python train.py --model="segmentation model" --dataset="Sentinel-2 satellite tiles (TerraMesh)" --cutout=0.4 --weight_standardization=false --pixel_unshuffle=2 --upsampling="nearest_conv" --init="small_normal" --optimizer="soap" --eps=1e-08 --max_precond_dim=1024 --adamw_lr_other_params=0.0016 --max_steps=40000 --final_lr_fraction=0.01 --adamw_weight_decay_other_params=0.05
Rows from block 7 of a small segmentation model, named by matrix and row number. Rows with one number belong to one channel. Each number is 128 + 24 x the weight over its row's rms, rounded and kept within 0 to 255. All counts start at 0. Numbers have three digits each. After the name is the row's rms in percent of the matrix's.
After each channel's rows are labels from the 100 images, of 14976, where the channel reaches its highest value: "top examples" is what is common among them. Only what is clearly more common there than usual is listed. The data: Sentinel-2 satellite tiles (TerraMesh). In brackets: how many of the 100, against the usual share in percent.
# convs0: first 3x3 conv (model.decb.0.1.convs.0.weight, 128x128x3x3, each kernel summed), inputs 0-127
# convs1: second 3x3 conv (model.decb.0.1.convs.1.weight, 128x128x3x3, transposed, each kernel summed), outputs 0-127

convs0.60 104:122114161140109127104146155132130186116085088094102139110121144135117129128102158129097096123063098097091085133074106106090136087076120120140112148094154127135090134098182153099130149117106152110137131143120117102133130111110191121128114112126146134096097108109134113102130123117086109088122116109096101132117133130116152109126093143097129111112142123127091143120070128114131128118116
convs1.60 100:096202129111110128116151116128143094110102144112113181128113106121122123168174117118132153158147150150103137158139159137127130118165107130128145146127139154089125094094091182126101094156099170113127120112130140115133128106169101112114113178153142160102080114142115166115093134139109140146166104145115122156102182102128128143137161112119119162074144114148110120145143126131164130123120
top examples: main land cover: trees (52 vs 19.6)

convs0.52 118:103099148129073082117108137095104132086072089119116123121094115138135163110114137128100084144076147151131104152160149145135143149117129178168121127091141124134134149135136129099093156118124141097111117177136114102083139139135106130151129135120085125155116099119142125126104134090122126112078072116142101108139112097138131114149145161134188165126110139107091093138134103128129129139125
convs1.52 105:144157101114165118144141103112129127187115169120147164162131145107163127116091124127132140130146124105086131133108146136133111102160180158100078106104125138135121108139099111141115139139109132102112118149143104176143115134142102131097077154123126153113150132136086162121187124182145136109144114114106153138171124152116141108166118118069120107095113119111117118093072126169133137135103
top examples: main land cover: water (27 vs 11.2)

convs0.33 074:128115128117125153115115147147111120131137151086121134110131149164102098090162144142135163112107113157137126165151096118124180141121109112130121094092123121099118132180121095160111104148125155126149169141075142112139140101116161109094091120142124136173107141098142132142140101095140123108129057118133150117122164186121118134109115107109146126106117146079148101101154111118121080186109
convs1.33 093:149113117124095128088098165096122138103159112128144108142111132154118104156142141101171102139087146113169160142143158140106143136097113106142170147173129101142131139114165112114126111172104145120142108140161170112153086139116116128180146166124163139111161134173133116138178143116130141090113109119085067152130137134108142116132117146157138129126096119125183173098139119159137131135147
top examples: snow or ice (43 vs 20.6); main land cover: snow or ice (37 vs 14.6)

convs0.18 082:095147124131130162132116130064150143131142115126150133176108079115111127105126092145125092120128103096139138102099110112135096091084074164124147114146108133130153091147113146130142130117136139148187144158110109156131091110137169116138107147166142133158152109128112137139166111089092163109168153121134138159154126145136129150148076126132105112096138132120120124122070119096103112090103
convs1.18 088:144095106151136172118180131127139145150128144128090171120151132115092126143140130134103138145140147171103129125174120131143137151160153128131125143163176158153156140154107142121156155159118124157130093148148167158163130150116150107104110160076142139183106107154129143096139100141171123136109128128163140102149137125141098127096127126182148117111152169145175121131161141130173108165109
top examples: crops (76 vs 38.9); built area (73 vs 37.5); main land cover: crops (46 vs 20.2)

convs0.37 096:117128142110144151130088119155127164152137101132107157100119119126088085121117197106117144107130130146120107135170115156160170140169156151148111124134105078107115175161112141125144110114133108148120133159109098126124091083093124174078117082136157120119111173095113113125117149144162133121133147119109144113167167143093106133099155146137123138141102115138106131118157156134148089090117
convs1.37 106:159095138122111048122079130098124087092167099116145096161114148150131121124126102120164107142104119112150091120112152125104146121094089123159143095154109133109101143068154154081124109118144135104136123147116148068107119125162108128152142127165110130152115151173126110112152120133090141117132126134130116126118137107117154064142084128159131164120128139108132130126101146139116168114125
top examples: snow or ice (76 vs 20.6); main land cover: snow or ice (67 vs 14.6)

convs0.32 091:146141127102089116100102131123135124129156139104105098091097114095140124099114118079140156064081144143114115133155135143121118138150109137181109114122148116119118091104108101124098148152121187146178165101086126134111130139097123142110112113155180141103162157116102155117132136140147136149104163105133144134124103112198112153109108125120151100136126117168134115180141141123144095141123
convs1.32 109:148139121128135117081100144120118071092150092144123103163102108156166126124135113106143105132141122117149095159149150154124165155142121151087164148126078126126185127109133118118144145146124166093120111126100169133121123096164113116170123124142188140132125144126122128116178152158122112106115127115091092136132144117122132117134130093111113143091102085132140173119108119182087102088110
top examples: clouds (58 vs 15.5)

convs0.83 092:119118140102114127129124117106128099120138096128118112123115107098120137114085087090137107080102093124093106114118128096094065145125108126123077108156110117143120092137118151120108122101119108122105109129106104158158170136104139103099130135112099120085146100130135108122134111140118128080103172112136108117136096128128118125142161111102055160116134106097164106076089113109100155083150
convs1.83 103:154153137161144122132140187115130113125152125101151159120094111104112129166143110153129205143123143113126131118141152162138160096155111123124123152124105150144092117126090109148129122176173145138170122127118143105149146134136090125127157127154122108163055137150140112156070162143128151156123097147124123137101177167116117115116153116154116159129130159108121149145095123157137127148170
top examples: main land cover: trees (53 vs 19.6)

convs0.66 088:119132149090137109133129164157093124151099141099145118106138098115130133127138162153111133157155103103093132159147129135127115145130143122112070085090133102134104121153106112089135115137134120114112131114152170122134134114113094136105114078107118131106087163075134074138085171095083101122132080090127141109154109145124113187146118124130103100119092137146091123123126131102137112082106
convs1.66 101:091101134118136155135145131109125159095182148142114145134147150132125080108119141148134089151093123121129095165134140128123145151167116087127164167126106127119162052094148173145152132130097142151134141128122172128131126124132139106157104155121124186103111138148117171151157139145140147137087114117091155117157151102106124154137175109108142131157072113105132117128154126135128162162137
top examples: clouds (61 vs 15.5)

convs0.75 088:113103105113147152138133114163138137159091123121137145140166127100084130112122087097126131148134122116125164124123141124126154141139092116115146094098102115117162113104112093071071060108117137140088132105107106143109083106121138098136111115103136108113096153136123092155135133112100120137162108103108118122138142135104096199123118092150134146100109085095124142159114115100126127099180
convs1.75 092:166161152113112133159096110148142146140112134098165145151141100099120106147124123150112132114129141117144137113113141114077113145083167103160148168166107111076117129160142168123105124091073134080173136131116103085112106150152118159110098136147144122104166141160121118101160150079094166117133135126079128157144125105160155145131116147140123110135110124151106127136137122103168124093118
top examples: trees (88 vs 58.6); clouds (81 vs 15.5); main land cover: trees (57 vs 19.6)

convs0.57 082:112100118089145138126156167128132124154132109118183099094159140124136090123126151122157120120132164122131133171107087149175105120124115092113138160081157126116087146137140164131124117107184157148110113114143148130109104100117104144130103122138072085174097127128170126121124112138127097140127171156119119097060128109154098120133138108120122083136084131125103132143136096134111132093117
convs1.57 088:162138103140082121155085154126136152122141109129113148134141155129137125107107124143147101132180123151154089152117145157128141123085132105150127135088132138186153128116193142126114118137122131149133119135119142100118115123157150137167103119152073128154164132134157165137109142114129175142189119072130110137151170125118165130117118141120190130136116086112106115151146151122147148182138
top examples: main land cover: trees (46 vs 19.6); clouds (38 vs 15.5)

convs0.70 143:127103112112128134130122152125118119145138087142094098104122120113072111106098122085112127100120130134129135145135143125139117161101113120131121109100048108142145141160103108103100104123120131114109127087141128122090102088058102084110148044104139103136103059096122127108107118134089153123128134130124132116133106152129145096082149126132151081138129120127139132118114096129110131133110
convs1.70 106:125177123141140147146151172132128124112121155166105121138150152104158113150118157133144153145132128121140135189137103148149176102150162160108148122134165174131170113104149122145158154171129172140121164121149133116148156139124109146157129140138129118157123138141120126173128155173173121119112121117069178107146168166147111130128164117172107146150101141103153102111126150144140117159153
top examples: built area (76 vs 37.5); crops (74 vs 38.9); main land cover: crops (46 vs 20.2)

convs0.126 090:154131118113118131141129121086140097111108153130119105096095105109124170147191152151174145121169117128096085138121116102127101117086145136114105116115111160117106123109100161154108086114140124119145112097117143122183174156114106146171106162143144134121139140190129070108134172164171120136149138125147146153144127151108105151126126135147114106110092102146125087141104103105116140125138
convs1.126 099:151102132133159121194160164146103125081107122099162165137163139144088077106135149142118106132125138126113119148131166107099107133111092142120130158171178105098155097187116122122123136119097185136148104103081155119151134157104141104115130143122110169099127127152111131152141113122120130134110102127108116129141153122124120103137123155118172134107131104107116106091150121159136094153081
top examples: clouds (38 vs 15.5)

convs0.27 083:092126113135120117120119130137102101117133168099128097145122075124128131164150126088115117146145133120149087124112112127144125087100151164112156116112148087129106112160108124084152110118108148107127099102146131194125110151161136144147182099138184104149139100142137130136142131158094111143102097089093082089091080106111080162138087097121127111119152133140132123112127133147116114105137
convs1.27 092:153169136156142151136184140150147126165114173142087130114150134152122131101132167156134139119120136154122134130127135136182153160122150149145132142096153153135171148136157146171132171150157099128103131122168089145164120145125116144123134099125105142186150154136128128135100156146125142102149139129151154130125157123145148129112194130155142168122090158145176133135135165138160167174120
top examples: crops (83 vs 38.9); built area (81 vs 37.5); main land cover: crops (62 vs 20.2)

convs0.44 111:189110122105135148112134089146167124116119132118129092100126117109123112106131106059134112119113114103107105159118115137099129132124131099092134115112183097102102133149079120107094100143139095145097111139136147111077101109096089107111089112172100152117131132127143094114075149155149130155096136122156156119128109127113111100150138167116096073136157130115122133126108129136172119121158
convs1.44 112:103094137120095152132100157098101108171166104117146140187134146146164162122126099134092135144149150128103116154155119110148145186161110136150148134133131158118174153142136136133138144131065172094100138139140143188151134141121171112093155136131150143114139133117116139124124123141152099125105164105135106137124142133089116192112150109174146136097126112127147165142128123150113096103146
top examples: trees (91 vs 58.6); main land cover: trees (45 vs 19.6)

convs0.64 137:119091089073084120082106120151093098120083106103140101143098132094161118157117101117143085153141128107134147133119126119141122114162108137117133109120181116122140116099136115163123132157113131077126086178164127134104192191154134159121114152123111104130158142148123093149124116130108144154132130114114107084119111092108086134112140111139153120126130093134120129102106101135136099128099
convs1.64 106:130167133097161092162166136129125150157168094143138107106132086112101114105101129108120134123186149125146110163139126110183152118124109131148124099091131087150141157103128101133142148122139101132129106128141119147110129099129121136100090079118119149099172151134138143125129125107105135156118139168180139094161131128088125139125182087094104149109093116138160118106096127170129174137143
top examples: clouds (79 vs 15.5); main land cover: water (32 vs 11.2)

convs0.47 085:158126119129104123140143119135115115133118122150122094114152138144098095093152154151142150091145131132131140141151078117115150137142130147099100156078095148100119126177160099108153186169073154176156165140140164121136089116121111142130095123122146111070163149139150136092136129103145131147128116095118138153111158121101131148101097136108123141110119142124101140174167177135156109159133
convs1.47 106:162107167132111133096115139106119103092172139121161133148108089151104126137153141137116085154132182087138138134112167111106142111087124130165200144161151154164146130134121133129115144122169119126132125141155196126114091118164113131144159147142165131134102110169093123113180132129129138094143115121123117131128129122114132109123111144160150180106136136152141166086099096146115151131137
top examples: snow or ice (52 vs 20.6); main land cover: snow or ice (49 vs 14.6)

convs0.125 109:103098137111107143065122133081117159149134098123092121105105158099148125091115103133109115140129120117112124122132149100129147134116140136173130076098102115139154124131122127131103132117147141068170121142124088137128111144135178128132082130074139105095119121105108109105120112123105113087126155112124093097140103115102115086118149120123122090094131130111101134055109130078100125089108
convs1.125 106:119190122099119140182135129165110133118123089189176110111144086144172108145149132106136093115114114168125119148140124161109173159152119130105142137113133135139154131096116127107139116109109169146099105106129173104143136090144134140164134108163138131166143139084114127099155142146165132120135091110099145104148115083160131090127111140136135126108145158092111070107138134148133108133127
top examples: built area (85 vs 37.5); crops (76 vs 38.9); main land cover: crops (54 vs 20.2)

convs0.8 083:168157121175130098159150138143126099125122100147070084110163116148118108121137103116062144082087140115107125095112131115108164130099181105119110120137100113140106113093136120162154114105114105080095125158164068110126164124110135109139128118100159105154127105146103126147124110105141103107129147111136115129135125129085132139119120098156124084123113130093151113087138142122110107151156
convs1.8 098:074159165179128167125108099134103150156130148117145148128125123109114109165148174150173169120095118132143138145128128157157156162067143151135145127136159141120098157105160093137140138158139126142109151153160165163149109112164136118109135118102150179124137111084121109139118143155143139121114126080150110156184147135143125174148142131140114150165145120121125125123138123127110114149179
top examples: water (84 vs 40.5); main land cover: water (69 vs 11.2)

convs0.91 102:110141138109138111152138131114124122120146082097134123095110102127105168103137131087092098078149160119127139113112189133119134113153122135146139124144100128143131135127146090108081148180103093134109110133136155119127174155148194139120096097151118126122108129176107116094119109141088109107128136108122118117131109148097111051141140125096099161118157121130126119171130169125141090119101
convs1.91 099:155160139162121152129119080129162134152085176104146159118157107118152089161163133175124140112168147154164125119081134123172110139141146144085127140143134145085128139143137146146107159144132147118133123130104150129156078140132085135102121163118151107089152109104127104119113141127125159149123130121125121126129146169173125121108135112136120142121168117131128149149190102173166103118181
top examples: main land cover: rangeland (50 vs 20.4)

convs0.28 126:101138146191141157136113086123153147112144122131124146124105147127133090123086115124149131104139092097130162139095142145094077102131175167096143108085123147114135109125125132108130143136189142166131118102122156168151093110104137089085144124163153125136095052125142157137123143152159140109108134178151147154147138112120140133130126091091113110116125117117123120131127139139177151128118
convs1.28 113:125156096114118123140174107155101153132149122108103113147157084150111081108112193139131109146160103158132127148157156120153154154122126108134135109147138146148157157142125125127096118159107137090122126134161117148142150133119166164158148107100144117101199115137111133099097143111113160080117133127119072143174149138129152108155158148167127180132106147126163123153131130142119099146104
top examples: crops (64 vs 38.9); built area (62 vs 37.5)

convs0.26 104:131148150126151226157121116154119096149106110173169114137132142115133148118155138140144162133140110100148102111092132104164102101142103143140140113118141117128130122123079156141151129131103139140105123118145133163105092132147126148132124115070122126156143103113060124087097156122091144123120108132083137127125101095112094127113108110140128095092115101110161151124115117091087087113127
convs1.26 109:154127133123088119115161116040157080117092143108135149139117169113112152117136103168140159147148129135145115124100126152149139151133106148164149122109120139108151151152141080122079154115150123136138154123113121141133134085128142147141086110133124097105100164136110131128133125102120125131154137080132140153144151113135138086167175178152126149126127105147176135163077119152102094108128
top examples: trees (91 vs 58.6); main land cover: trees (57 vs 19.6); clouds (45 vs 15.5); flooded vegetation (28 vs 10.2)

convs0.82 084:127120177133114115159149132162094158152192129120117143142141085147120079137133161110133116113122087090148125105112115109125122062101095120125129094095126140165142156179113088143102131121115162128149166139089198153114132092140136086124130111134156138117094131128096136114147127092136159112111146107129119128100129104131123134124139109117157127170132110108122158123135090103118111094095
convs1.82 094:157141109126114134130137148103145113170149128118106154124135097107080107120138106159097128134112182143133158069130165112207119139119088127174140144087108140112135101122114117112134125151139114140135108096114126099147131127113106132114137125169133111114125151127169111107120102111109149175145184118164098124107144129131144132083163127125166136136169145145173131166126112151150167122174
top examples: main land cover: trees (41 vs 19.6); flooded vegetation (34 vs 10.2)

convs0.121 107:155114129076095106116119096125116103100124121114117153121140163140134098123084082143142099116119099128072095109168132132125112177095131139106069103133106123130102096108128092096099117160112092131167123112078158105136152102102125146137137168113104104148101119147152106118162115099119130147123167112162140124105122152160150144130110164093101144140117139144087106126122110173156136124148
convs1.121 095:127120170151147163123159141129162128140118182118153142124121086108100137141149137147089100111123134106125116133135138143101145117138094156138171160095156142164174144164112111134158155133123150175154153161108114134114145164108137195108167162162128118175103154150144135130156169145122105086119161106108136137112129105065113118108172112144127155137110127141157142123122141108125107110117
top examples: water (80 vs 40.5); main land cover: water (77 vs 11.2)

convs0.49 090:138152150126115133114185167161099133137112118100136133142132095123110140146122100115146123128120184155124138149134117139138108144117116131070102141114100159112144160131109132109163098159164191134140150132205111142128134129123140140113124137132109131152102138127167144127109137091106184100117132139112104080130122117108107170115128154128156072150110172124108138074106096136111115096144
convs1.49 089:187158090153111143133100138111128130123121087136134154102146139173120127087147124142118129129159092157137102145141136119128148116102147118160134163083152100127152102140152162136128087141144109133132087120134126092138109098129167177149164106130075144159197142122159122093157134149118156104193145123121113134145134115151129127118144096160138094136100111120108107138133139138146145161088
top examples: main land cover: trees (40 vs 19.6)

convs0.100 117:105145179134119156130108114108115146093101146113118153096143150127119153146141149119116114160123123150140147112116141135163151127163106092155166156107129139099099147125113120148135126103173126136113139128120113128091132165175110137093084140165106162159089119070112187187165176108148132154105138124104122103125161102154144146108125127128118205119124108117125132135113106113118104119139
convs1.100 108:123113155126141128128103113153131146149133149143109112142099105126125181153104146092158114147125141120104130136150128119169171096129128161084114153150127153146162145159139152147109144149121133133157147111182115132138169128082152050127136126160156142145134148127149148122091147154137114117150102126148139074129134174154140117082105092096138117142154180098174132092104144117140103124145
top examples: built area (65 vs 37.5); main land cover: crops (42 vs 20.2); main land cover: water (32 vs 11.2)

convs0.55 097:139141091164083143153103139136140067088142118106153132140142152137107119132088122128105121139132108154126117102091149160130126135187160145126147168145162107093072130066124150135111095150122116168122115132109131093144113138139130113112090128122132153166097128116139177153144129080116111124092114130130142097140150087111117114134089084119117148139129154136121113087150117154096128089130
convs1.55 105:147129189133126185108158103149130177141117098152141158113110085141135143149121160100135130099143101149138111148164103175138154166087151135085152119115135150200147156109139128103124160149144164115130134137153123146134161148179129162140144154138114132165188121130137143136096160127145154097153112113157103127133135138147149158125118103139122148140131147130133134130150165110119160160145
top examples: built area (85 vs 37.5); crops (81 vs 38.9); main land cover: crops (51 vs 20.2)

convs0.29 092:159119093092151135106154128148138133119142121135095112136148120113103112141135094078092119070155142109109123134086114099122113083110110086127133126109156087161137117151086125125107148138122130094124134137133108146142124133114107097106150110093149078105134105139105061107133141105107142107102135124119122146162111122059130192126142108096150123076134112136168157091119145110129121128119
convs1.29 095:119168155123106124165125106154149106079100169134126134129093140133142137145131123129144115147120165156093143161117211145131127135144113131136147131168153165137124080178137154174135094147140131122091143103151121128105087135109154133131165108183152149119086145149138128133127124138108135123202107124131132148107151114107178132118169138156145113126114176124139163136113135124119127145135
top examples: snow or ice (49 vs 20.6); main land cover: snow or ice (39 vs 14.6); flooded vegetation (27 vs 10.2)

convs0.65 093:113140089142113141123113161082086136129098113128142164116120127111131082114108115120156138098139118107147119128149103089132081119101090151114084142116135137135094142153119176157106146172129131079093088172132114123129109138165108124125118109131131117171132139105128125142100103106161099127109149104112124115171156109096106117128100162128188138100133146207128141131117163112118107107133
convs1.65 106:110087111109175148142121074178150150132113141125138147172153079166148118100110158140154102104081095163120145151147171085122111120167109135116109078130138118110078098107151162148130130152096137131167139133096107120131116149139146153126123127114140146078152115126156123094178132128117121108159107136143091134133128107148110127131079155161108160131113129121139137155130142132153142134096
top examples: crops (74 vs 38.9); built area (66 vs 37.5); main land cover: crops (51 vs 20.2)

convs0.31 106:101108082109153116111138109119116143157154094149120118156152099109093152124105093086110155087130123103139107093101109085122104100095128106117155091155121114126154128140113151106107110157120127097141118107090108095156090121115134094135072141106131164116121090138100097102162135145142126138162096142144129107125114088137102149126097101083079095099114115117159129124128151104144161091120
convs1.31 115:168101139120113129158151160141127136071136168135159134107122077150170146146113121124115094155147138169104140166157141103108102116125116111122093150194125159141126100165149123156122107124101176127143136117148114131098146140120115176124178137126153084144121133173138136151112110125103138098098093117116128137128156154154150116092092154152127143144100139155100175124148152112103128107150
top examples: main land cover: crops (42 vs 20.2)

convs0.9 087:080137073156144146150136135086135106126110122111123163159165101124131140122151087097134125089101140149109183150135141123153097136131121160134121164112112104126123116142143161170139117145100106095119165123116140107102103113159114149152142077142162102114085149123097122141168068114134113125159094154117097087137138117104114160111104113146104101133142116087156114139168122143134102131097
convs1.9 100:143158111163132163150127091129151161142142175136161183105159091110107116166124164116195118114106141149129178150126097123127159183132144114091170108170174144138114155120158116131114139114123131139122133109112152160163134145163123169141123126094105140122172135146139119124150144146092171101107140111137116155157134140153117119120110154147099149136129154161137093125122130134157163133135
top examples: main land cover: water (48 vs 11.2)

convs0.22 122:113075102137138147143149086136163153094132134113110134113095132105114141107126063142082113144120126123097102125108132153138125114144136135120170119128139091091111090130118105178130124137146173112149099145142107125122073098110140137100087121121110169105100079086117109149128165115119154188100105121137100137135129101067093165122104140112137122115128121132120130122139165155129119094122
convs1.22 105:137090146150085178096104119116101114118105101091124144139148137127125175102149137128131133169133097159148154141142128130167116132150175103099108135115127142147155158109144126136128137122112133127124120123152148130128166146099151095124152166120101140132130134139132097119113128123162164119142149147107188161150096171168130142189095149122128110193104133129145114108174066110127149142105
top examples: main land cover: trees (41 vs 19.6)

convs0.71 093:138102117119138156152138113087093128114132134122146127116120139152145142102116086102123114137149119131129095106167073155172142126140143134184143091110109061115102098150148110135098069096108060136136087098135138098086134114104139091139121097093109148098111097103108117134138127124089103109125119129119129127123140126097129153151086104124111112129106127126127106130076151107099105097136
convs1.71 102:103134139152121157120136106173139152138097160130153184136131068114123098162152150173094137144113131157169140078133103137131123144117124102135102129125153152139116133144115133164135128127088141124138122157126156143172151146105076128109151153086130087124158122110105090127109152120141136123121122100110114139133159135179134123123111159142092151122160155130129149109176099132187106169165
top examples: main land cover: water (33 vs 11.2)

convs0.96 109:158128127133165182133144122142142127164134145130133133108138134127109100113143098157107130156129124157126111100093129130105152110124090107121113134100118146138147151122129101122120164138148148085091133081157126097125144164099112117119107163073100149094071116078107114114171146102121085108136121101110099138111146107098117167105116089126136100112114122122178121117115148091068097109160
convs1.96 107:158156152116074089155080107102104129105113144167167149111139101135168130146121152139125097125121118118126171128129163144123163154119146126134113131177091156124137121140121158133143074130125123093118158117139098103088134137099127129153132135153144169114136187126109136144113132149131108100176098103088133150117095114139143160111101135076146146163132117116082108094121164101121136097133
top examples: built area (68 vs 37.5); crops (64 vs 38.9); main land cover: crops (51 vs 20.2)

convs0.97 102:167117115139178149127121168111161127149128146130143174148114115131108156121109100127098137138149141118119121111141194146120123141107127092074120124096162126103089184142141141133182152152144119151082138108166108124150122118115126139126116142138160138129112171095141139095118132116174115124118099154134119081155146142150115125142092102119173134169178147154131107104105112165112125112162
convs1.97 099:153109129122112086130088098100128142110112137132122096122154158155123095075128130081137107113130069141124166121104133097152152106149136102088134103159111089085104128120163147104097113115150089112159093122106113142136102106145146092166128129109106140113145131115151144094128147146065119098145143104127100138116109113154087149113123114131097102128071127119139138154126179122114122124085
top examples: crops (72 vs 38.9); built area (66 vs 37.5); main land cover: crops (53 vs 20.2)

convs0.73 080:126105172108119120136166120141104133145105110173102151124088122129155123130117077096127115121138127104176128118140098151116167139116152128143128149083101064166137104139084096155135077099122147126154122087116146117118153106116155152096092132121108091092117104122118162170083125116120104157149147158110094104133117114173149139122112148096147105137154120123126113157092144097102136138117
convs1.73 086:103156140156118142104109108170148138159101121107094169159154079088117087183127118156106133130116156139148092150114158127140119131149142115110096095057101175135135141139105145142120135146085120143158121149107119143123150126106139110121147107147158088166125119072123121060151162142127116143140120117098112130164137110164131142095143137125091161114137137138122149137129108139144151126161
top examples: flooded vegetation (28 vs 10.2)

convs0.56 088:062097079094117110137107108114120137141136121093121126134112173127110171097129131122106119072167137091122128118136157148110116171097105127104146079085114125114144157131109121138107147116104150125163130116131164075129151142143158161124171085108114133137110123121151126110092106155107103141140123146125147118103093126136106118123118094102152098123079143125146139137080105141122132092079
convs1.56 102:165149081098110127140125115162144105111136106129116142100186114121183074132079130130135123129141138164138136110073154122140135132173144097120117148057099185122155092075127128126130078142132120138107114117117137119124096098162117155162131100152107118169144135135118130111150143155089132144129137136103142140123099140127124119095180137113113140121114114110119151154128126165137148155150
top examples: main land cover: crops (42 vs 20.2)

convs0.59 086:101106112157122127143202141090098091127145130153133108120131092125108123153104123080108112155110158159126113131126127141147142126105127147112145109137122130134101100191109095129136104131079153117077105143126107107115123116140130151114112089147080156095119140102104124164124101126097150149106156094132122151089113146118105152112078119183142169143089132150130095144126139105096129153103
convs1.59 101:171160143158109132103076078119168096156086132133126172139139132147109154135128133139110120105105111113144119108126119174108130113084178134185132159095121125139162129094115185110108139129134127112116141116153122125116110163131094135143150162162118106150181160150086155147138140120147120135202138115083132143125146137124152100120141119149119126157123110111091155138144117106131131114104
top examples: crops (68 vs 38.9); built area (65 vs 37.5)

convs0.46 094:105124152115131130100126110144115148158140114125170102106135177110104147111155155113165134103126116172106093121145115130127153126105114177174135176135172124105106129149081101086128079153104094117086088115126134122094150133109111133158103124109120126144109131105068149097119097127134115154157124132124103114168108124120131105141167151101131105116161131148134125079088124098130088132099
convs1.46 101:149106146114144128113128130115124117126111131111091133128106062140131138174112124134138129115123098116142095144167131148110111157106097131141162083094155153147141147105090119055147172152134127164111128141120134137197153156180102115139157118148143106144147117168150118142164138124142141153138143140107105130135106125126103105130124121167143198095128124116172142092137143153124154087111
top examples: main land cover: trees (40 vs 19.6)

convs0.101 114:133115146127100088137077156112094108094117105113136160128134127173116136127109126132139124095163095129127135093118105093118107103158104138137115115103124117136109088096178134146134151107133123141122120122113119169132104104162084073132121163110077074115101094111120084109173104086122103123125134179100126166167154143110120142127140137113109177115095117108142131115136149108102103114117
convs1.101 102:068137114088095103145113135135154111168149123125162128133100138081123152156140099082174106119127136111113103149158113130126128128124135106106115148140095124148118171184080165124159130151144150141161154101111126104140161124148098139122113143160112130122107125117157163094081166147156123157147128131131126070118118115135130088088124136125121133129170155097117064145139124115166130139134
top examples: built area (89 vs 37.5); crops (72 vs 38.9); main land cover: crops (45 vs 20.2)

convs0.119 128:139110160127108151079132131127125128153115105134112146114164134101123130096123126110132143092128086088135061124150139138093106149102170117123129092124069133094161116101115164150150081118189097107121131109106100113139133111106076114099113131115149151107109093099135135090117173141110095109144177122145152152142157127138142132154142170139099106122110131097108127112100104112121120140157
convs1.119 098:129131083147129149157153099136152120133126145147178156098140139126140113120138082123119126186160170145141114083151081096110134106151108124120056121121149139123131139159116104156130124133083133157153118154127120149162141145088116126106160101112062113146167127130102108147139132129132162189080142125083109092148138120130106104125112128119118094148133129134109136111130131128172140114103
top examples: bare ground (49 vs 24.3); main land cover: water (29 vs 11.2)

convs0.54 113:127078116102095102107142117136154152098129138106139144127115118108150155143106106109093111165124114123113093141125146122168116134088130118120147158157122152124076124102072131118090105111157121097159095120152128113144113126139135139143083115143107102112097136118098086080116166065115110159071105107123090094128113138074138114136111148115117112137084112139133127130123140105115095080121
convs1.54 097:103108145145131142124167185098132099130130157162187119158142145111158151118161149112148151113125119164125114147127121167128113141105180142099138132147103136114145151122202142103109092105116155110120122126098140132114099113122108144082150137141142139144168108139116132130136121149143135089153098128180162091137147080139147158106089103149133116128124103146079093134136127118132175152156
top examples: clouds (60 vs 15.5); main land cover: trees (46 vs 19.6); main land cover: clouds (27 vs 2.5)

convs0.80 086:104149149149119119134101100126105154127140101138128111156112142141165110120091066172081100099115151140105119111105157084146137092115162138160154123107114097126199132102129103091100134150092109118120089140126135138125099160159088075170097108138159135119094109140107135159123101105146156108115116118115108120112131154120155102119125113093122098117127125074104157155129147123132124115139
convs1.80 111:156144165103113147156120154134114151099150125113144173072163091102088097128127058110091209131114134134091150126127148136144100109160114161109146132108090171116127115125086142080102113136141109155109126109165108120133137091130103090093102138107091123099116149134131111094134144110135114092125127129145139083136117116116167128119131161116115142150142122156129102147139111112123118128127
top examples: crops (79 vs 38.9); main land cover: crops (68 vs 20.2)

convs0.76 089:136134122121126128132121123168119126122127107162084141122133149105118083128146119137123109113069090081108162130116115140121104140107136105166106104103086096110114098125120124088153082171115149139141084137140132127163135098103146138114089127097113115099142170095138106118129117124098097151129191114141117091134175161122096143114161124138135130113119113172099093141129081106163087105144
convs1.76 095:129138155163141140105121127106167129147146122106131137175155098150084127124158146157142102119112129140160093132101152157106105110118125135148153148113137120144085166111111113138103141129153141110149095151124126101107119165148166131113132105131210074154118110113179083117101129122102136131153143147122111151110165126162151138101160128166120123149093108136154161168117119118121172096169
top examples: water (89 vs 40.5); flooded vegetation (48 vs 10.2)

convs0.40 098:164166160130145130152093144145140117112159106134162123107123155131121123134105080131133128154156107116106101127116082124164094092114085145141075147146120115139111149168122094117183154129105138124095129097092100104095097100129106116064121116121089107077139126132127146133111137131117118126162136148134164153122093179145129143160120137115113100111147141170129106113082140114095106151114
convs1.40 089:127132139182163149116134139126139117138136157132142102128097122112125119147164170111112107155131152142157127122137151107114149158128137096127146139148179143163180164119126114109138144166158136138082108178160170127158111163107129153130160139115183102171137132142129115127132155120158145133096160144107078153139142140123111105121132145172153172118098160135183134094144094151100117154129
top examples: main land cover: bare ground (32 vs 5.1)

convs0.108 119:115123099173163163143090108119116127108121110108169117108112139115157122126133118154113108132125094093173108098111162094126093143116099092114151084111149107131105090120143115105127124106101135101146086178102123131112115127124140090107131169079148144139148104159085124107098092148127128094107101121119097174114120103143164106158113120100151115134177121112101119123080132112114131133086
convs1.108 098:132140108146083085112162143067111132096136128118177126175121144141098155112134123130132177124152136146114126121094145167146128161120114155153151100122093119119133120114126138092148146157143128096113144093102161115126135095170092154120070117149141148179153155124104129113142124122129169136106142111146161129121099128158151091172134157171155133102108097172131155153118123143114149142146
top examples: clouds (68 vs 15.5); main land cover: trees (62 vs 19.6)